From a checkpoint of a small CTC audio transcriber.
Model: 15.8M parameters, log mel input, arch convnext, norm layernorm, activation relu, layers 16.
Training: 17100 steps, batches of 64.
Data: trained on read English sentences (LibriTTS-R), 15625 training examples.
Rows from block 10 of a small CTC audio transcriber, named by matrix and row number. Rows with one number belong to one neuron. Each number is 500 + 50 x the weight over its row's rms, rounded and kept within 0 to 999. All counts start at 0. Numbers have three digits each. After the name is the row's rms in percent of the matrix's.
Before each neuron's rows are labels from the 100 clips, of 14976, where the neuron reaches its highest value: "responds to" is what is common among them; "loudest band" is the band of the loudest frequency at the time of the peak. Only what is clearly more common there than usual is listed. The data: read English sentences (LibriTTS-R).
# fc1: MLP up (model.blocks.10.mlp.fc1.weight, 1280x320), inputs 0-159
# fc2: MLP down (model.blocks.10.mlp.fc2.weight, 320x1280, transposed), outputs 0-159

responds to: the word "must"; the word "never"
loudest band: 4000 to 8000 Hz
fc1.634 141:558494490495490387500388505502468491458501503499485499493498488500503498524535500506501504487483484498509501518516505508498500491505503498501481491519495507526501497498488499496499511504511503507498499500510496483502499502490502503646508503661499494487496516566498492783494499460516497500504497494432499489495500501500502500469499579530500475502502497494497481502499496488517513515549529515500485501497497436503500492462506521500500508489502500504498505502496473504503491501490485
fc2.634 112:532505499512499501586493647506567504298500511508489502507496496501500493494666490495500501516483548492493500501500499500629501501500501501501501499499508498587501491499416501513496508500500505501500500507501491495500497500479497500488338503500496498501526498521504499519481528501467496492450503479455499499506514500500509443505497497507499504479544503508498452506504483499504460497502534500483511495501515497500499503536478494505497484499514499501500503512500505498451499502504508

responds to: the word "him"
loudest band: 500 to 1000 Hz
fc1.84 150:497501500509486506523497535482507495542471498501500500494713500485508502505563720521547562500498500513499500507498500464509500454502272505521501500505500489512501496489499029480501494500462500499496500487515522500443479467498497645505472488540501500500499777503499505493515505493499546444503499499497500498502500494501501510521497505505538447471492500518498573501524496501501463503500523528511496501502494500506503499472483484503498501462496518506511507496491493511516502500500511
fc2.84 155:520500509500500493500508499495500505503495503500514503501498507501500501502504222500498461501499496377496483502479444499503498500495576489513503498494500499492466505493441999502499502489504488505500501499495467502503497478511499407506482499483499486507500409506495501503496500473498529504425453520500498497499508484494528503498499500501475510501538435500496498499492495500501457508449565498483498487503531500502527501491476502514497501487500489495495484528500537499506512485501500

responds to: the word "one"
loudest band: 250 to 500 Hz
fc1.114 165:470508492497554522492491402498500479496491501500499570468496501511519501501457516515505549384553496507498466525501496472517522503474512482464500492484447498521510512499578500397446500498502503496519528495497476528491464770499496497661503500542496539505525484501568504497498505375500505503505496499461511498479519719549498488489500483462515503526470510498512485480510500537522499501503518422525469506551529511499494503414493492489437480586500498495499459590592505506493451503368499
fc2.114 143:500495500501502500503540500500497501506496506482487496498490503501502501448501497489495512502504500513471509500391682484504498208485471577504493505529515625491500504517548476498502482505500411505532499504488490589499502499473498500466502501485512198476544498481495498497518494501538525478499501486500508495501502500502508499501495405497266501506606500501504503501534508499538499503501500510503435478505491500473500497500627496499498499519497526491501480499487538497533510531527499

responds to: voice: male
loudest band: 4000 to 8000 Hz
fc1.522 157:529501547502503508386498443494500538487495500499504502497534504503500490694494499503494477497492540431492510498335501478499503500473502500504545422475499493479497498499501501492620445491501477499341516487519487517489483500504480516506515502498499530502498500528500500494482448501529498555500475501393494499500503503499476500490477491497491580475497500486497498498512502503502528518496503481444500503682477497487544503503497514506544499502503497495503499539535494553504499113499500
fc2.522 157:504509496472500503502520500500476597474499532489503501503498516542508498458500489502498424498503509600487500493499502500495494566500500503491500489500502499495510501485526506502500489628504310500610501505499502500490497484491499488496500499500507501511493500553497501508505494497497505501501495502506504507501497501489493496499503774500553500501499492504485504501502496505498437484490501499503325521501494480495500378496506499516474499504495530558508501487500530422499501208497500

responds to: text has "myself"
loudest band: 4000 to 8000 Hz
fc1.378 139:501503435499499500512498507533508497500503497500377500320501500503499517499500505511501592384490659445494471505502480498555499510497494494368501500482512406500506489501580522502505501501501497499496531495501487500407499500499467489521508542526500507587501471499673491536343507483559500499585494429500496498500497530506519499484502499500480466560501499499500501516509499501495503511502503507511501449578525677490491497480436476756496503503502505494503500499710501707507501500503500
fc2.378 213:498504509495504501513499460479510530516522524501498500501500494362500533494501492502501502509498501577539498492506508430499500496500501486943494498509507532496500501500529477503500505499508499500519500513491497498500498500510482847519495500495501468469496502516278503499518507501503483503504494497493501500435500498502500472503509413493498501500498500501495495484493500533518518500491502500445460499507500506548487501486395510483494476492497498500503491500505498446500506502503500

responds to: the word "it"
loudest band: 500 to 1000 Hz
fc1.90 153:498499512482506498520497498503442525500502500509498493493691518503499498620499497488488485520506484506520525500488500497552500500529501524692501496494500512501500569492498514492520503508828497519496503500498494501472503470379498495481500508510506472502506502500505233503457511494499578491499458482495499461514491498514479496506290500394514456542503566430670511504495454501497677430508486488520493413497491505502483497508501500521528500480495488511535583500489340452526500453503475
fc2.90 163:509497497499500497504508479500492496500500497553500462499254488499502499500365439500482500505468499482500480478473621492500482496509500497323315501508504386501483456499502500556502498501492485494508495498500501512498475489499500492521504501501499580494540500508497485511500465488501518539507499673493503495568500505500471499501498493474529429488502501486493543479524498501517551499503537497457690507502377500405499486518424487514534485517516500465492499512500554500426511497501509

responds to: the word "the"
loudest band: 4000 to 8000 Hz
fc1.36 176:493549508483517501507496496482490500218513500499501498495488506498496790499494505499494501490511536494478433498558499528499502496499505500485493548491501503498502501532503518488510498381500485499540489465507489507528503499500516513516406502470507489301498497499495512509501506502499501497486521499500502495417474498491500395498503509469503500507500502525463499502500552514511506498506501506476495499502500501503502512498495502504432581497500562499500501482491503501502507498508499
fc2.36 153:500497500504504500498514497499491449091500513496500504502500409500496501412500506499484499495498499505502506498498499469509507552500504500466511500512500528508506457500454497482501488614500500505496675499501503500499500497461496529519500500759500508660448498508463492501494520465501505498499499502500500500500501494493495279517499510500425500493506480503499504505498499507535501446500493502492496515492483699500459506499488503492501502512507491518497487494457573504452494458424523

responds to: the word "my"; the word "i"
loudest band: 4000 to 8000 Hz
fc1.267 163:503488523505477405513499498501506510534510500501492491504502508502557504515498504495497493524498508499498503500507524500509461537490493474501498602500515473503496493515511524498502498199499490505497512500509497456453502497498512506492526475501508529508502530507500521505507502501509498504523483514497499504435501507168492509503481791498481487447472507513464532503499497490479460499521508503523476497507498573433465491500502501942493520477503462499507528503499498498505503493441480
fc2.267 168:687495528456499501420498485520500501500516500499501503494498606505548613495501500502503496500506502499486492497500499477334499493500499464501510499496500502503508512507486504501499499618500500500502508501497499503735509642591446500498498500501501510506497497506483500486486498496502524410499499499583499500502516500197500495535500430517464617499492496500498501494507499501507502444499486502509322501498491499495452503500500454468498502500509517500503494506546500503533510505610511

responds to: the word "my"
loudest band: 250 to 500 Hz
fc1.465 116:513498447500521486439487486388454496475504501499500506470499505493487490502500488529496461488499498480502502521500556484527524599509489595488492497499523538507491480498412497492545522500497490536478548492514493487528288544519534501371496500506511503513499492503484480497605526454475500492505495542476500498497693498504517483495495781501477500436478500505493563523487579492499499560503648503507506490488499378499522498499499499506438498421447506498528452451665474509491502500534507
fc2.465 125:499499562494504497519463501497499500514539499459501483543589502453476503497527504499528494501486511519491500474462467622581493461477403432513531485500326638490579511482500467401515533506496500500498503503577512501512482502474495502502448500552501480529476492580501585502488507471506500516471573499497540502495474500504498519515503500499500524518541489519500491500494516688501501490501834475490497472514573523751509497467502529540500507475492501499430416492514497500511434493549500

responds to: the word "it"
loudest band: 250 to 500 Hz
fc1.532 146:481499328502500602500499499476515497489526500515483499501658502503545497486477512498495497484501500498500503501509516539537483511505498500500495525509462506539477509545487486503478498513499503498498496882498500566500502501499499359511500527505510500500510499254499414495501507498622684487488501513490503484492561506510506491502344496474496499502590480485552508519425497497501480499503493468501500496498505501499489504481502509551496434500497508521473490500501507501511504500507496
fc2.532 139:485502214515448492496506501467500496499499497500502528499290500547572500495500506509497512504501499488488498501507502491494415500501668498496623389427503371473507498501502501501492500496494500378500492499465499588491510500501531503502457521500499493508498499301506500505526332499506513534556500499499510480679501501500500479501482501492498501498364501503211502501564487497503502646517500469299624472503719504500500499493534423501501500499506499501520499499499499498499466495520488

responds to: the word "for"
loudest band: 250 to 500 Hz
fc1.756 171:499493521505494464595499497522494500502493514504485530501497505501514651476501508494480501501530500501506490500481697536501500500499501499471499382507497498503521511513500487511500501498502499499508502505496508506500486535499499500498499507500497500454499500566505493517499499502500498499512501495498513500510499504487502499502523507500474494503523502495496445460501557498500492479499650474509505479498532384498496498486505496501505496524500503500493500500497499500607499495497507
fc2.756 167:503498437500502507502407501496501506502503499515500495499518505500498495486493500500485500499500499502492487498500502583502500501483502495498501488467497500493505499496500499502493522500499415500497505496500500505503507503498489500495500513507502500499579485500500500508499508493496500500500501496570505482516501536491508499512500514499500500498502499500508496499498496505502498509502499499503503500513485675500506501491497498500499500496579469488536461513406503507407501505501499

responds to: the word "door"
loudest band: 2000 to 4000 Hz
fc1.562 117:416517519500525508496504591462506507509516508456505494507503549496503500486498501318320640499478501530492468500499470660423495516677490530537550501500499337533499491503493496554502482500494186500500511499513508499519504548481508567502517500465498499522439509484507814500503485505506496524503510481487500501469472494341504503500527550447500525487501503483490512495500532518491481495520525516502535500508514500500530509518507493499499524496500498478513434510492501494495468498482477
fc2.562 118:481469470496488515503458360499546513494499487500495532506489514535506357499502493662508496425529507582496498487505496500500497466454512508408513505498411573501522498500422496502500500583484504503467602514500502447500501662495501278503501487712506499513493500505497480510542503490493503561499509499490505519501496500430481459516458510496500536501503503499515493511473508497501501479501504483504486497501767490501525500393498500500496522528500744500502500508491532499506499556458696

responds to: voice: male
loudest band: 250 to 500 Hz
fc1.575 146:483502501533499263497524488501431504541487506499501502499530502490466532500500499500500508494488499494500500496532492501428500509484529508500500498492500524579500510495534503487498488499477497498467512450497500501497491501497494500512470505494499506488481497505499509504488499508477635518517504499487436501505497507446521509471539559500498564488489511516473491549501510500499501504483482705505499500508519499508471522485500506503540500504507516522501496519502500496513545494504514
fc2.575 145:499504508504528467503496507495498505495497502505506500514529502505507573499469500503442500512504500500494504485490493501497466500499508510489489506499481506515338503505497496506494496500502547493432499509490497500484514501502487501497476469546502487501495439514492546546523501470497476404487519500515571444509489420382516493499497500471503505500500521498506500505500510514500550536481500560501503502500499494502500513498500500498484501492553537468496500492482500515490497526501499